config.yaml
arch: "resnet"
model: "image classifier"
dataset: "photos of plants, animals and fungi (iNaturalist)"
train_examples: 155796
image_size: 32
crop_scale_min: 0.5
horizontal_flip: true
translate: 0.06
targets: ["family"]
num_classes: 181
norm: "layernorm"
activation: "relu"
depths: [4, 7, 4]
kernel_size: 3
stem: "single"
avg_pool_shortcut: true
widths: [64, 128, 256]
mixing: "mixup"
label_smoothing: 0.1
loss: "cross_entropy"
init: "torch_default"
residual_init: "zero_last"
optimizer: "adamw"
lr: 0.0027
beta1: 0.9
beta2: 0.999
eps: 1e-08
ema_decay: 0.995
steps: 8100
batch_size: 128
epochs: 6.7
lr_schedule: "constant"
warmup_steps: 240
weight_decay: 0.05
Rows from block 12, named by matrix and row number. Rows with one number belong to one channel. Each number is 128 + 32 x the weight over its row's rms, rounded and kept within 0 to 255. All counts start at 0. Numbers have three digits each.
# convs0: first 3x3 conv (model.blocks.12.convs.0.weight, 256x256x3x3), inputs 40-49, a 3x3 kernel for each
# convs1: second 3x3 conv (model.blocks.12.convs.1.weight, 256x256x3x3, transposed), outputs 40-49, a 3x3 kernel for each
convs0.151:153145137148151117172181132118150175132149177126196220159172152153168154153177170172179100160161106130146102095141179084121170113121162131151141124152163134159187134174182106156178107122160151165187113162195078153213111139145108117115135130113151112087136137116124138131
convs1.151:129110146121120132120157147141151119108130110115141096153185233153176209125144208107143106072102109107116105114156161089139183055095124114127099088115115096081083136153199115130167140141148107118151103109156116120200142125206141127197157142186132143102135162129133144123
convs0.152:132134140139139141108147163142129123127145147056075088142133136103124123032069067164166156141144142080116128094088102100134130096083084156174181130135140055029049161170190134141149070078067119142180107099125042044066145153145137142153083120131102136144091115129112139130
convs1.152:142167129172178153157154139155104084170142127154136115154158119105094072120106116139110093129121114105120117200173111143168135151160134146130157185153134136157160170133092170146117133130136161194208112117139152133164148143114165149131137133132044086105159177157196181171
convs0.153:172155169179145113176130069169157152153104082135106112116137122150142119136115166117102113131145157174177171140110115134102083161150150119068099117098108108093120135124116152159168198156140105122125113105126069063104159168184170160154138113112095096097106118168140169236
convs1.153:141147124123155135091142144180141093186155109106115092148138084200137115144145155145109096169150137131131118150140090143126088121122148193127076101072087068115127147113095153157132119149146130135116134093122147095090162131096178157131127139133061104128102103103120077114
convs0.154:085133128093138101155151103162181149138157135141174155120175113152189144141167116088167117084150129132134133127146147102135167090173157094160137107149090037139114091124095049130112093155108120128119123157130091105096118117094151156100134133088151100060101106091090103139
convs1.154:120092072128090075107100125117122102104113090103107086139112171107092145130122139070095090073056108091070115188172170137164137157169134095084100092056059124080101135101151123087105124105109142205230153224219144202254128094110130091100111098116149146177135139169113110121
convs0.155:156132119185146152182150129135138127174142106128127124112125098094098071098068075120127127140132117100100092144119089152102092157126107185172158149140119126154104174159154160162156129166155158208169115193178022128142167148148152150139159150135155099113128102078066115101
convs1.155:166179163188182116175193160172148103184122097209142122121126159121131130150119121129139122119107123154144142188179143199176150178140147158093086133084078109077107128142156124123144167133147181129149182135181177141190140139145154137141164150145179167118153127120104129091
convs0.156:134102125139086109191116130150168160120155127119140132144147134156131130178125138167175181161160159171127130228157166196112169169134169115134143111119128132144160159135122146136157164160154120109121126120105113127133116129110134140118163145126167168178126149147158146137
convs1.156:113115129120126124119118120118117128133129135123133129089078096092086102103090093121129115118118129127121118154151125139152124122124104191190183153171175159142144124121117124128119126122127121119131124107120127124114122119123131117121118117123127124133130126131128126126
convs0.157:171147119148120055149111020159136126140115072174109035161151156121122141118119116160142179165132172115087131111108116145153122133113116173122124142117131106116137165133144157134122130099122127119168098103149117101122158141147172142088177135081174163145146103128121082147
convs1.157:128098087083111115077129142154117092113134107102122125066095093067125137098116120148154128141158126117125135100132124131121122097083097162125107141095099152164161129103086112118109111123134127172126119143119156150152119136131087132136097147155111115069169178141233251237
convs0.158:137108136139081109200118139139160156103138113106135126152153131158128127177125137162166181157153166166125143216144164190108179159135183123138147105117128118140162174146135145138166163159166117104120126116099111127134123138120138140115165147131166164178131145147168162150
convs1.158:139137123138130111136131125131125120130125131131132122110127166127163222151173185122118106126122122128132129188195191174184185168179180083141079091107086079094118120121133127122120131125129118123188099111197099119120127123135126125133126124126134136126134126129132140139
convs0.159:131134131093105138063054109123095097108094109104093067157162165124129151132142147176182177134118149089067140114091084100131106127142145166145140136113123084072103150149130108113128069067121146137155133090114118088071165164152126111111188164126149143147134137135134129136
convs1.159:176193212135149168135128126169185186147163147131128095070077048077095080100113095155155143115138132159150129164174161137152126146159155170179194165147154119122113149164167139159164142171149075076055087126102129211198150184198163167156128137118096068051122070043106079085
convs0.160:131103127133082105193121137134154152117151126107137128150154131168145137179125132166175189156160165174130136209143158187099168152123162121140146111123132123146170165151128156150167163160160129122125142139109121137132119138116136144116161149128178180189126156157153149140
convs1.160:123126107121113116130112112133122133128125126126126136148152162134126113114124099134133114128137131135135117115096076101092078107100108150157164160168179141152139124125129125122122123129131138147129118109100127140083130129130132130133125126133151158150142143137140138142
convs0.161:135103124140085108189115126144160155117149123115142134137138128148125126172123135165174187162161167177135135225153164199113169175136170114130141108118131127141162156138126144136159165158157116105117122115100108120127123134114138142119163148129165165173124144142155146135
convs1.161:139111113114112139120130113141122116118119134122128134117152144139150162141161175113127122116137116123113117168135165178144168189152153154148127115137119111093114129139120109118129112130130123117122120114135146115122106112110124130109121119106137119116116119135129123143
convs0.162:168170126182158137135162150131152173117147179081120183146150133140122111100081081140139043144144044126111003144114153144184166204214176161161158174145137155114108170187143147120114133096098158156167140138142123139127120110095118116117111133153127145137163141098132099074
convs1.162:148126147138135169115143165160152111151140143136126113052076112137154116146149097103150113114145143140147131187177197131161194130160174169156149120101116110114134094098142109093148149127147075104068132161122117160155094088132116114139149152153111165098125176128197196192
convs0.163:212146077235155053219147058182123121162113165136129174101157154108139159112122149083134110089158127089154129181131083156099057152111124118100115110099126127140161161150097174170106178175155110128131109127169130152168123128125143106094154143135120125160087127187083128166
convs1.163:100119132108124134074126130138106100129106102130108109148129102133106102159146146118122099130107116184123131160100076166105073140106093134113081144130104103125099126099080129106107163134118067115174022064144029074134126077088134095117151132135133170165111149098126148122
convs0.164:155144142172119124194138132159146160165146138144115086123117113110110081138122128106119091141155109167187147086081082119132135108134163139129135154129121181115108108090075118114076165151142106092113099128104158139129124131118114110100123129103171170169157180137147149121
convs1.164:163168149152152140126147120163163148161123092147133108122154110111172129071094140066101121106109095107103082103126153122128142102105099127161197148140128139141139137153120119107084144137129132112131139135163097139185155178137171166131164150149098095103113118126104113124
convs0.165:120147136127147135105123110056073060089112079118099085103134153122151177143129166143129133151139139150148143090128133143161155134165152135130139088125146087090133088130128068087106051092115075097120087107127088095116080121125103147142119147141068068059131125106113149155
convs1.165:112109126109088100077063096122129131121118117123102112118152171140163160170161162092107088096098075089076085165193178145203177134179131126131126056086082135084091103127148137149142137134116156142179149142196170112154104137128118129122136119122175153131183165130177140111
convs0.166:145108127146086109196115124142159154113146121115142136150147137157124123178120137182182195163155162172122129215145157196106167170130167122133149109115130128137162170143134147125156164148153118108121124113095112119125131141119142143121169151130163163176118136138150138129
convs1.166:132129143118116121136139140127128127125127131134120129053077103106118123114117126110129143122137141135127141105108116115101108125100106179194217208228227199221217129128127133135131135130127042072084085130141052098124146142139139137138135137142145151132152152148142141134
convs0.167:080110077164199141129139082079091064097116097113132105114139077142172128109140095093101051128182139081134090083099099103113111110112133108141143114135132124164159048093073087150144098155163091135094153189165125196177101129111180178153131119094096085054122133111113106113
convs1.167:076085114100105128154178151118105114144124130143138137168131152137132145110122134121134132139153133126137135125141138077077086160163170073082101120116133126176132125102138138128148179165176119162150106158106145166116104117154136141141122160148109178169074123135069093073
convs0.168:132102119138085105189116127142160154120153126116140132143144132154132131175126134167178189162162169176134136224149161196108167172134165113129139108115126127139160157136121146139158164160156117110120125123105107127127122137115137142118164149129166166175126146148156146135
convs1.168:119129125112127118107118114128118132127135116134129133199191173179197203190204199134133126132137133139124140169168127184167157167163155176171166176158157184164173119122133123129117117123131150138130164162136187160148122135134131116119124119115129136120136120130133120138
convs0.169:128098127130072107197112134142158152112144120090119105150154124166138121177119122159164174153159161184138143222158164198118180144123167125146149126134132137146152164147132163153174160153151116111111148128096131127121118138110134145114162149123168162176130158157180180155
convs1.169:143117098107114089139127121133154152130128115120125125071085074151159166148153139161188201129121086113120104107124114110133123188188184133177199080104112087114140135143132134133127125132133057139142031159135092192157135139134130129121126129129197217212148162184167140140
convs0.170:094086083132099111154115137107073054136082089167135118137142114125117106126138161114142175132161153144150136003055117058105143092113139106108135151156146198161140082082119144135155167160159101080039149109083152146161132116128141125146152145159143154128165175122153140064
convs1.170:140140133125116113153156140171143180149124125163157137107132101170161061164135093158108154115087140122115131195196148207198140183167138112139162183165146150123097139130121166131097144119092139168172174153133126130134107108110152136109154141125165144090153097067120081068
convs0.171:078085075121100088122107104099095056100109064128133106126151162102132143116133119075102101090121114111115115159157177167148167178162175107122100104128103096120123131143124130162137141149136097122117108121120099120098101103088116124096095107087072076058107099106137142127
convs1.171:129116113137117135122100114113107135116121150096096094107127129145141148113111129112114142125132136116117092136133134125135138158165167114126106101077083119088072096094133103108136084082111103108092130142141165161173102106123119114136108108114178149147170181161156167134
convs0.172:130103122132080101187115129147164156129159131120144137150150130163135130179124131168182188159166168172138144231161171203124186174145181120135141117118124124136155170146128151143159166163158117116119131131105107129125124139115138143114163150123162168176123156155159157144
convs1.172:138128116135132116142126128130142129136137134133139132190178177191176190186184180116121108129117108115110103165148146132112115139119121165162157156148141141134139135132136137128136137133128104066084113083105177131168128131133132142130135124121132140142125132137122128118
convs0.173:143103138147082109198113138145162161107141118105131126141144133143118126167114133150157199138144180173135159220148150190104161159130165122148162105128147129148176144132135124131170160159169119106130123113112115125139133141122143144127169154140164158180111136155155149149
convs1.173:150143123150163151141171148142145138143138131146142117153124090122058043162108089134135126148129120166141123109116119130116118139126129145160111162188141146164122127128112125134114135130098159142090139102078132110086135136136128137143131148151126129134106133125122134121
convs0.174:133106133135085116206137152155170153107142114102118113162175131179152136203144136147158175152152162155118127221149161172083179141128183112138149111112111110121140148127114139137149144140136121114114161137108153139136119134114144151119168158127182171182121139148146133143
convs1.174:151134142142124142134132129125136134126134135133143134150161142156158141187183160123108112140120098159139107155177198147169207138138183134130091130138118147133146129129128123126127126135134148114131118053077125058057129133131134134134134131128120103087141126094173158119
convs0.175:151145212127120204142122182057133098083129073075083085075075101091096109079153106122135177084116177083118128164130119148115114156132140076127126090140123118183129105127158102130145134158155084126122106101095128132091150112133149097139118094129138135122129126110126106069
convs1.175:130128116125118119149155165187172143140116125150130156180177163165114103179117104174160149145115125153120144109109130111093112149119128073110118059095106025090108178160136141104102151109110145158176118100126113098120156157154136125148145139178156111113138091087120066094
convs0.176:143116139150099123191123142143162153115149118111135123148150134157133127183122140169172183165155161176128134209140155174097168139116157114132142107112117123135152176147133147145167162162159124110120140124105124127135128133113141147120166155134166158164115137137155140134
convs1.176:147137146138137140129130129136134135124127119120114114173176184157139162129124133152140129146127122119109111192188201177152171148133155056069091097121131094140150146142139140134140133131137229194198209163209171129152133135133127129130123130129126127136118120115110107104
convs0.177:143126155161128151176148154115116107086112073074108091152169113179156112186132120124143137120126123132111114163134123149120168104121136106157145084120110103144137126113109120115129096098131114114137148132121150126145099124105137151129145143127165162103105141123106148131
convs1.177:123152139135130111128110077137146134135129115131112099136130137155127140175148181122116095153128118130115120198176174169157153178165192155178164096111096135105076122132127136130122135122124158165164093129162160105136148147137144135124141125128165161167125133142139119120
convs0.178:125103139129083128172115137151171167138149105097126116140160114159129104159107105146174174142170187157118128214155176208128186154134181112146152100118108093124139146138122126125143129137136126131130151140098127132118115132116112145120130137122192193184141168152167165139
convs1.178:093120132079100129098124138110133145089128140106143125116117062153167178115153145129123146093142157095122129174165158161145145151132139099119159071041131072109088112120137108128130116137130185194149146168203219174255115129132126120146113109126115113119167146086116106051
convs0.179:145137152159153173153146161118108107130134114131135126146154155128093099114090077126126138130126136142137140059054095081067111039056082121112127093101115097083132144141142096106106087099099162168148094119088119097069150137124110097096071061047037045063061073072107127131
convs1.179:150142137125133146114139151159146140119136149079101124107152137100130132066076114135116119117118133085125142119136135117142137111115115070062084074074071142116097141154174147137153132102108198218194202212179183156134155170165134159180115126149175147110178171130130138124
convs0.180:116129133090136165115150163123121142181155138157141149104109133113143156112142130098157162059075088102096094154127111179145132156147163113149165117131147118154152161146130132156176119122130135118128121078091094081100100123138098142164091140162155163188145129115084106128
convs1.180:171142146160147139125113117158129135153132132141138137162150117118119147099159162220170160168135075142129138150147178150166197139143151146143156126119092117076058197160149140136096111143143178143121167144166136134188151129119119111102092108109180111134136110089108110131
convs0.181:108123120100096100109117119137130134163144129155135121143153191154148181164164166120151117122126115112112102096133119116117102108121119139139122125139145102100105128127143144154170096118124146165137125138114143157128093134155113135141131146157157119097168169142137145121
convs1.181:141103109139116112122076112135131133139139143145119134177183172114179129161183122201174153191117133179101133174192193161204197138177171137151147071110140100078090107141122136143127133136129164150144179158103177163142132132111124124131122103110200161175195152110255193148
convs0.182:103141154134119136196157130104104096140151072178198146139116108139142117139145127152156138136135143122111123152132121151130122120119151101057091100090097108089148162136084126142138127128151090080117113115102114128133151124129165138071138117044116106147133138130132149144
convs1.182:168194196142151184133185206175178165147145161127164183148133133122118135096109144140140122142155164136170187136179133105158154147149157129120139124118148130167135147162136145137147158150176160185148104133107179169126151150147146152166158148162149135149146145114128159128
convs0.183:158120129175119080159120086163138172159095156171120140136117119118127109137143098155110074162143109152149135111126122096142162113142184156116123131135110152136117159140106152144111153141145143141148122136153160154124139111143155101087169114088121131174127138177096137166
convs1.183:130145106096150140094133140182191128125157129094095130094140109130178137111174156176177119120145098118116121166194156136153132070109113150125113131076103103093097114092085126120112147129110033061113022071132042116156133097088138141129111119146116133181127153192160144139