From a checkpoint of a small image classifier.
Model: arch resnet, norm layernorm, widths [64, 128, 256].
Training: adamw at rate 0.0027, 8100 steps, batches of 128.
Data: 155796 training examples, 6.7 epochs.
Rows from block 8 of a small image classifier, named by matrix and row number. Rows with one number belong to one channel. Each number is 128 + 24 x the weight over its row's rms, rounded and kept within 0 to 255. All counts start at 0. Numbers have three digits each.
After each channel's rows are labels from the 100 images, of 14976, where the channel reaches its highest value: "peak at" is the part of the image that holds the peak. Only what is clearly more common there than usual is listed. The data: photos of plants, animals and fungi (iNaturalist). In brackets: how many of the 100.
# convs0: first 3x3 conv (model.blocks.8.convs.0.weight, 128x128x3x3, each kernel summed), inputs 64-127
# convs1: second 3x3 conv (model.blocks.8.convs.1.weight, 128x128x3x3, transposed, each kernel summed), outputs 64-127

convs0.98:113150123124137105120162131092143142130116117110143106104142114086183116157152167142126136123132146168134110152109120149093086107117074152107112171103130123118130138125146108158132137145157082
convs1.98:065111134100113117099155108117117113108104111090108114123089133083127097116112111127095072135093174115128132101113080117137103141107134113090148109110148126099172116187102097171187121108119102
peak at: top centre (30)

convs0.34:167131128125097118142104132082123127106124183143129131139131108115154143117138135138147117104099116132146111103136084100103171161171118122164117141143132149095144180180141158104139131166153089
convs1.34:060144114064125160070118124121119100102128131147123140130120121147110128107170130122127131117109123107156146134120134168131050142123130128109116146132145132115131130158127098163168146125134097
peak at: top centre (31)

convs0.39:126104129131169122133067139147167099125138152118140149158091095142127124153113098083119109129161060105122172071114115141143139143094163115116147133182124118135141152137096176143134133145095171
convs1.39:168141194079146127106145165135119112129139148160123131145140099112141120123148132132122141112127115124137080137147150162130104147143096187160086153117114131129103136143156088147131133126149190
peak at: bottom left (96)

convs0.97:108096141126118139138128124114108113159177102114102121085137158158060116205122133128102101124188117079099156117123164160149135122153099112140142147172101138119139101130138110136127129136096108
convs1.97:086103110120126117132114094163115129131103091089120107105124153145111118110148109133114114135104115121184132121133100146146093169111143118150125112107133105104129106145097177158073113118108129
peak at: top right (83)

convs0.125:102064128141191093135157101114141135140130159151105114109178129111088132128119140100126140106083138149089128165126128139108099124119138163068146122143047131145134163121123125145139117133118126
convs1.125:133113107158145136170120121107138121140134111133147108114108153149118148133111116110124098224133155145106154135132128111130110114111151104137124104136124147120123129166133187057107119120119104
peak at: top left (28); top right (26)

convs0.103:134123171128120134131187139135163157133131118101110107138100153161114141139146077130118117121166166120125078161103128160112093121107092186113147069119126137129074133104141117106138095099145109
convs1.103:150135140097155116108209140134131102134138159147124161132130075106121151141146154131133137109123173140114126129097136138149146109164128147110105170148107123149134148119156103124146116151131134
peak at: top right (39)

convs0.101:095114116129098148120134113151072135156126123162091124112109162154117107136148131144117138125132150138115124101140139166139104078120175130131164129093121114149150075139138073119114126144132147
convs1.101:125145140094127119107114129127099125141140142127137161119121134160107147141094176133137122137109108179205103122145132156177124156144119106135098170120148095145087122152137097141128142143128135
peak at: top centre (40); top left (30)

convs0.21:128160114130071146123115140061057109124074141124123122117124126119165155101084153155147156129124089104141170146126118118094149104084139126131129115100136097158121143152118106121150145130160134
convs1.21:114135104118151091136103146152098166114142125149130096129098153182116155134144119154110169120142098125152089161131102093130133099136210121097149104129100130143096136178130141113151138142146129
peak at: middle right (33)

convs0.13:156110155128111106122163145137116148126145086088088181117176128142091117106160118139139115115130151118139102155114100121143129132121153173109119080107113103128113090083137113125107145090118139
convs1.13:120132141086157179090114134087143122153143156151156147165153154104143167142143155150149141111141138127146145144094167148121115096143098135150131137147129097139119166185165127089161138145124125
peak at: bottom right (28)

convs0.67:149131131135120127122125067123115153156108112138104101104146168164111149129112097107116122101159092113136136100122116119123075115164150162131137151130091101147138116154110149142090107140107160
convs1.67:143100032162156127174136125135131124114120093117140094120212111122127129110149101114122120132141161132143091117154110100120136117100146122124160084114133157114086111138103138080120148124123162
peak at: top right (60)

convs0.61:148178074121099126129126115095132104133113108157109146094105127109188118138126186144127136129113118132097130167122133104096090116097136134094130095100112136183127144131140142153117138113171127
convs1.61:090123101129132091137108121133128116110091091117138076122105158102130121093151104134107116177126119084127132113115083112119104135092117119065150088083114137125171108147107147143156154117126116
peak at: bottom left (52); top left (26)

convs0.55:120123130133114126130141146124077135120153146087120094127156128132123106133106100110122120140121117127084111143121144120123102100126135131088095130097122138124101069099108107120090102078143086
convs1.55:121082095114089115105117089071109131116120113117094140093170138105101102124086124122095114093115094119148124130112060135132105142131112092111140129124110089113112074129101118133152112128129105
peak at: bottom left (39)

convs0.22:092104103114099112113156132130110132118173115086126128113151108101120132120114102136135125124124140145139116148113117146149117111135121101115118136078094116140101075114140062135098112113139086
convs1.22:125102125152098110142121114121121113103110104117094100104179107104125105114088093113117128093118110104118111115150102097105097132099080120115103099107103141109076097074102142142102116111120117
peak at: bottom left (28)

convs0.119:134172120126123127115072106083133120113062153121136167135129109092190140120127158108142099137131110136107124147154112093047114104143134125105099097115148103138129158146121144144138147142175136
convs1.119:077118129075125113085112124150128102131116117114128128111108129123111106101194122122102124161112118098167145154111093130136128115120150126083145131116110137145156120120104147158153155140136118
peak at: middle right (51)

convs0.116:120093141127133125136178130133136149110101107068114091085184116111082121104114126122144139145115131115128116141110130139133119095088123131133126102095095108119116103098145110155114137095119081
convs1.116:112089095120137114131122123103110081099124107141123112131178118104137086104134102106138136124135116091112105101086129089122094116117090082111135090140127105120159114132121146111099137106091101
peak at: bottom right (44)

convs0.18:145125174138129131127175138125127120132130121128114092125192128144131107172139139161154143144153134128136116151113174150126158133119130164088149118116119153176103122135138118126163147125155135
convs1.18:182115160136131125156114124152130106144131112127146115151095129138160133118147123153174138135157165113170126112078133120145100150122080103173175128125125126127157158183104132132097150143133114
peak at: top right (65)

convs0.5:144119169127148172129172141161136145165176151142134167204167169173111191162149150137145142150158169129181122160156150167140138147159146162132164120175141145134152130134156132136122135153116137
convs1.5:147102135105143141099139166110170145140146161131173111141110131129134166152148168114174100145165130163107118120111166159162153117151137133154112164155130106132111197154139145120139120141137110
peak at: bottom centre (35)

convs0.47:140182115121155155117097139099132132124072150126111105128097149157153118124095198103097151138142109117112142154148130094077071091129102137105154160116132097159109136095154138128116122083147131
convs1.47:038114111100134102097111106137119096119095140097139120117130118101128113094127131123127104176111111097122155123127084116122098103097107128111142089105117122127153115147101149167190156114150130
peak at: bottom right (91)

convs0.16:137123100132108124137121119066106130126143191165132130128138138118143151121109172159150157089157115131138145140153127144118152148156103145146117139122126133100150156156146116107150139150134101
convs1.16:046133102096148157109116138123126110117133123132136129151137123114127129144156123150130149113131105130176130101111110146134047147137183105119131115120166164145123137149135082153137170125135111
peak at: bottom centre (40)

convs0.105:116128153126093111103144107124106148123169091087106100084144130114090118122101115135148090140128135119071109127105165121143134095144133122139074124077092122122096077112147060137110124086122123
convs1.105:084109114132102101117105117114132081090091109117113099103164101119132105128109107113144137129114104084102103129120096103131089134100077113088106108118128129104112099113099135134101124078132112
peak at: bottom left (35)

convs0.123:106127124125139093119132111082145090107163146122116115119105104111181101171134168139110134119156141149121136136122131169076137109124091132149109176130119152133137160118151082148158125132154128
convs1.123:071119152118107119120148121130122120107116096099112094105115122106110090136132090116107131113107178105154139115118102111134125145081153126128125069104147141118156104182113097168141116116101111
peak at: bottom right (58)

convs0.84:155077108122181132130134120167175103121118100122144104131112128129122152100151156139127132151186139131125151101127118129154162165097113097084130116160149129115134107131116184119104132131097168
convs1.84:114148119117122124118186129145129115114147130128128155131148192124145123127086107111124083090112139159176101113116125123147089157137129101155095125130127109141114123125124035173114068165141167
peak at: top centre (29)

convs0.66:120159116126162116108137118076182122122131119133127122149133126114164089183150132131106079148136158127105137143131103140090128108141071127144090141123155142100122169142126115135157131101163140
convs1.66:063096120083130141084164122113120121137113118116138132113102142129127120144138115139115104168115173130147129133098128131132077128122120106110124123118135101123136123201126136169203145109124115
peak at: bottom right (36); middle right (31)

convs0.43:128133146125115141113125086151084145144135103083102163090180164156064103138117113156129095131166117082130130127125101146132140132103156160090139148120097107130133054129134123156067135128139124
convs1.43:097106115076154125091139114103137134089100125123133139100138144167127090114160134140131133102126147105166138113108122162160127148131117148099175150116111094139169116131107094103092148110163114
peak at: bottom right (52)

convs0.63:092119149132122125116136075132109145149131106106110146107140171162116130114139102111116102096153110127131125088129137123128103093132140178148132153114089100141144143135096154124097088138115184
convs1.63:156118037136113112138126117095109111115113110112103100112219086090124109099145114100105110102124132119126099134127134105122129127108160091108146102108131133113100106134110127090140115116105173
peak at: top right (59)

convs0.118:112087102116097091124151150127122129113146087117129098081164099101094136142126128124134100141131154122086120164096121135132131115082142118117124116095124094120089089101142078141115144108117081
convs1.118:117094126146107100135120101130119102101115098105103106112174111103125108100101087093116120093129117114106103102158091082094104119092107121116106090115101139101103104095090141127103122116113111
peak at: bottom right (44)

convs0.78:131107129128195121143159158137122104129117166153172086149166100113100135120145081139128156149069140153116143153137127108133145125090164138155162097144163088148108109132136109117172134129170109
convs1.78:144166157140127131131133131099102153117119131108147126122142137128087110127155139137089111141094117144086110135081135132109139118130180103093149135073115133127138129115148136081122094137126171
peak at: bottom right (48)

convs0.20:077098170120132158132146125129144153156180161134139129130138132157112114150131120163109145142160139107150118166112077161155127134136158152130138142154164149183143128103142161146101097157119164
convs1.20:088085130122113102124146117131114128113116099113096091101125099121104081111118113113096087102118185099133120119110101103093089177099117115146142099097092124116161116169122102150113118110106083
peak at: bottom left (85)

convs0.64:123109111135172153127108149155129135160146151140169101145118130156127148131113091087117140154105115140111160094134138102112139122160183120082167119171128154119152145096107118118129123096107130
convs1.64:159087142079126119104132120112134107124104122114112129112124118114125129115103150115150085153103120128126105114144090144171114160088118118125057151119095105114152125179134114154130107096109094
peak at: top centre (41)

convs0.127:135144123123124105127131110118162110123109117145129104138125113114177131120122195149125134140088138143150082118107103094145051151113141124097086092094134091138113158134136155150101134122151119
convs1.127:073146102079099130079099097121124144111098109086102132131093122123097127096144120091130116185085133126156129117110092117113130156111133116088138121097134106106147100107095115152164150101120138
peak at: bottom centre (33)

convs0.9:120154125133136092135145129121137130126161123069095144126154117125121129115092097122136114139134124108145102114094110135135096077123139079116094151075123122159093085114135116129105118127134087
convs1.9:113077091114119121099124102083130132096131114132120118129191143124125110109080115121119128095113155103137133098109077107143068115120088104111172119141121097125103124130085137123106119107128090
peak at: bottom left (58)

convs0.49:148104156129175118147096116119168120112175151194123152158109155164132156151142144126146122092105132149100150141158088156124138172109120161119171137144120115145130159172130086104140131148082101
convs1.49:075143109067130133083135121147154125116127136145106149152130120114131126165126142134137122136130110146132113132124129176141105154138175125123099141134145127113113140121160099116114150123174147
peak at: top right (86)

convs0.6:135128105129155097145079144117133127118129171121147089147109134132153187125116142116153144107099074138066156071128120090097161162115120124154152155154120108108138138146159091116131158132096112
convs1.6:108143152079126123096148135140112111111111135142137148150148141102142121141154122132126098140103101114164115115124104145122073160130128136111098115115143125131120133126154058164118132128151155
peak at: top right (55)

convs0.2:153061115140140113137063147165141139125146122133141136155106126155082100141087092131124131118120105079133171082116168113160156139128155135145160135166126137115138142155119140134165136159106150
convs1.2:165123148080121131102121134144117118142118138132126153136115071115140124122160140131120122099127105143083066122144106166139118145119118208140073153133099126139139141110157115150135156125120152
peak at: bottom left (41); middle left (35)

convs0.85:111077122134190131126145117090150135145060187115126151109199155131094156079121109143132143124077120147139117115118110103114135126137162127143125093165108102141138164091099094143145130103127137
convs1.85:135131100150146154132081129106142130133132138131140138139114188126144144138103127119122135233129128137133178136107130141137147130139160069157112134143160117116145158152132178090152177140146123
peak at: top left (26)

convs0.109:172151097120124109130152139108155127121110119137124049128121101078178111111116142140149139149135144156116117150132149099092129105163091110167128140108144129141110160155149121138168147137168114
convs1.109:102128126069123117072151105111122128105105114086108138121120118133116121114137118112104052133097138126149124128128090127119059146115123127095131133118140102087141114177104108140212122103119129
peak at: top centre (38)

convs0.89:134115128122134131131164116129155146103122078088100071125161144137079118106115132122134114136138148120117130165087139161156142119119096142114150100093090106093109126081138092146111146111145122
convs1.89:075097086145112132124123131112127119105139118155100107149163126152142115120088087124141151117134125095109140083127137086101108119111092120116147088142135113139116122145079162119089137115117094
peak at: bottom right (43)

convs0.107:124148116133157128145155144126164127099176132103077135121159121131117107147117105145143113132122139123163113150123135121127129126171109149129086135120101137145118093088152117148146131084110152
convs1.107:127139104101124166119122141061098136140119155133137135125153146127117117152168145153105142115077121130093126147078146154135068121140102128130147137105120121152157138171175088103142089133109113
peak at: bottom left (47)

convs0.32:118117160126161143120125068137108134136162107098079167138149166159094122107107103157136125097100121121117113088114142121152136141143090175145124127119093087102124143126114141125093117125114139
convs1.32:122128046123108109116136111095094092125112118114110120105202092108124092119150119115104104156104124123135138110080112118132097126108131100103172106120106117122134099163125102091137085115086133
peak at: bottom left (53); top right (25)

convs0.62:137161090127087124119089120071118122136142144095151132123149087109184151141104147143152115133124094127126127143135134100057128087143110103134102133105148159122114165153121125138133156149171122
convs1.62:062136120094142114109091122135132120137128109123129099124113138140106110113185105131118100165128102107175144145129116121141099113136158137102135100128125183135115131164114150164157161148122096
peak at: middle right (28)

convs0.17:133137092134138120131125100137134118117133100081106186151105122134141139134154177147104119156126144137158123136159141150133099132118182111141146145143133145181150103125146182164118128144122158
convs1.17:122073127109119098121129092145133115132096109092109113127134095098111135109114119101113098164119134139114145124106093113105171140109120114148083118109107101118090083096092137190157108106091147
peak at: top centre (35); top left (32)

convs0.15:145156130126098141144131130165110113135124138130142225116054106112154107106146119090142138165131128123166107126173170114140129162128101093124094113098139150130121128127138189160149147133133158
convs1.15:124124140067121131068113111107144134130140139104150133137104132136121147124108139124129104112123131167086121117114132119104147143160160100174111174158135102137134126137124093174139130126132124
peak at: middle right (39)

convs0.83:122178117120117114126122111089141105115111134070140100143135114114175109153159160080115126129097123157108144140153143123033111090134101136091118137123161139116142138080123123140136131102151129
convs1.83:035135124116135133115144091139139099125102126103141103133125143121132115099151123108122081141122148085160155116113113124121072105108100104136122084108142140100178114139091142166193134083118125
peak at: bottom right (49); middle right (29)

convs0.11:160132133128081145137100161164108133120163121155183104138120126153136117178122093117126145148144125138124165099138158105094145113128165108110137152156132127141139123127134138109128119115096152
convs1.11:160114132100092113120139132136118134125119122124131147102122097125121103119075135108121065164121153128103093110161048161142085138099120106090096137094093089093137125148113126149121144090119159
peak at: top right (61)

convs0.115:130151170124160156121143083128115133133183123086092133160154159164112128116125145135096129137127137099158107131149145131131126137155126166112162097148141105112158102135161104147102119185109142
convs1.115:120130148075175104095119133177146170119134114119140139141128145088127103133136134116163120133172136140097145129127108128133136123123133126137176135139151128129170141125090123077163190131093157
peak at: top left (30); top right (28)

convs0.102:147067105127123136140133148182117137146101098161146124126113155149104100097143119129131114135095160136065169087150156122125128181114164100109132113129135129145149110143147110116116160150092143
convs1.102:155124102091134107097139148149131130134138137154150160149110174113142133149061142152138111121137124157137107140180141157144093178130172144134101161138130115134096114099138095135096126149160136
peak at: centre (36)

convs0.68:147095107128116164124158112159085129140104089149121115119142168155134108121159151109141115108145171135129153091146141174122114108125134131091165147113117122110174078139114126122133129128103146
convs1.68:133127110125130130134125128122127149140111110101153141119120166130101125126047159124104069163111127170198079123176128153167122139126164113114090139106126121130071122190122110122143106135126152
peak at: bottom centre (52)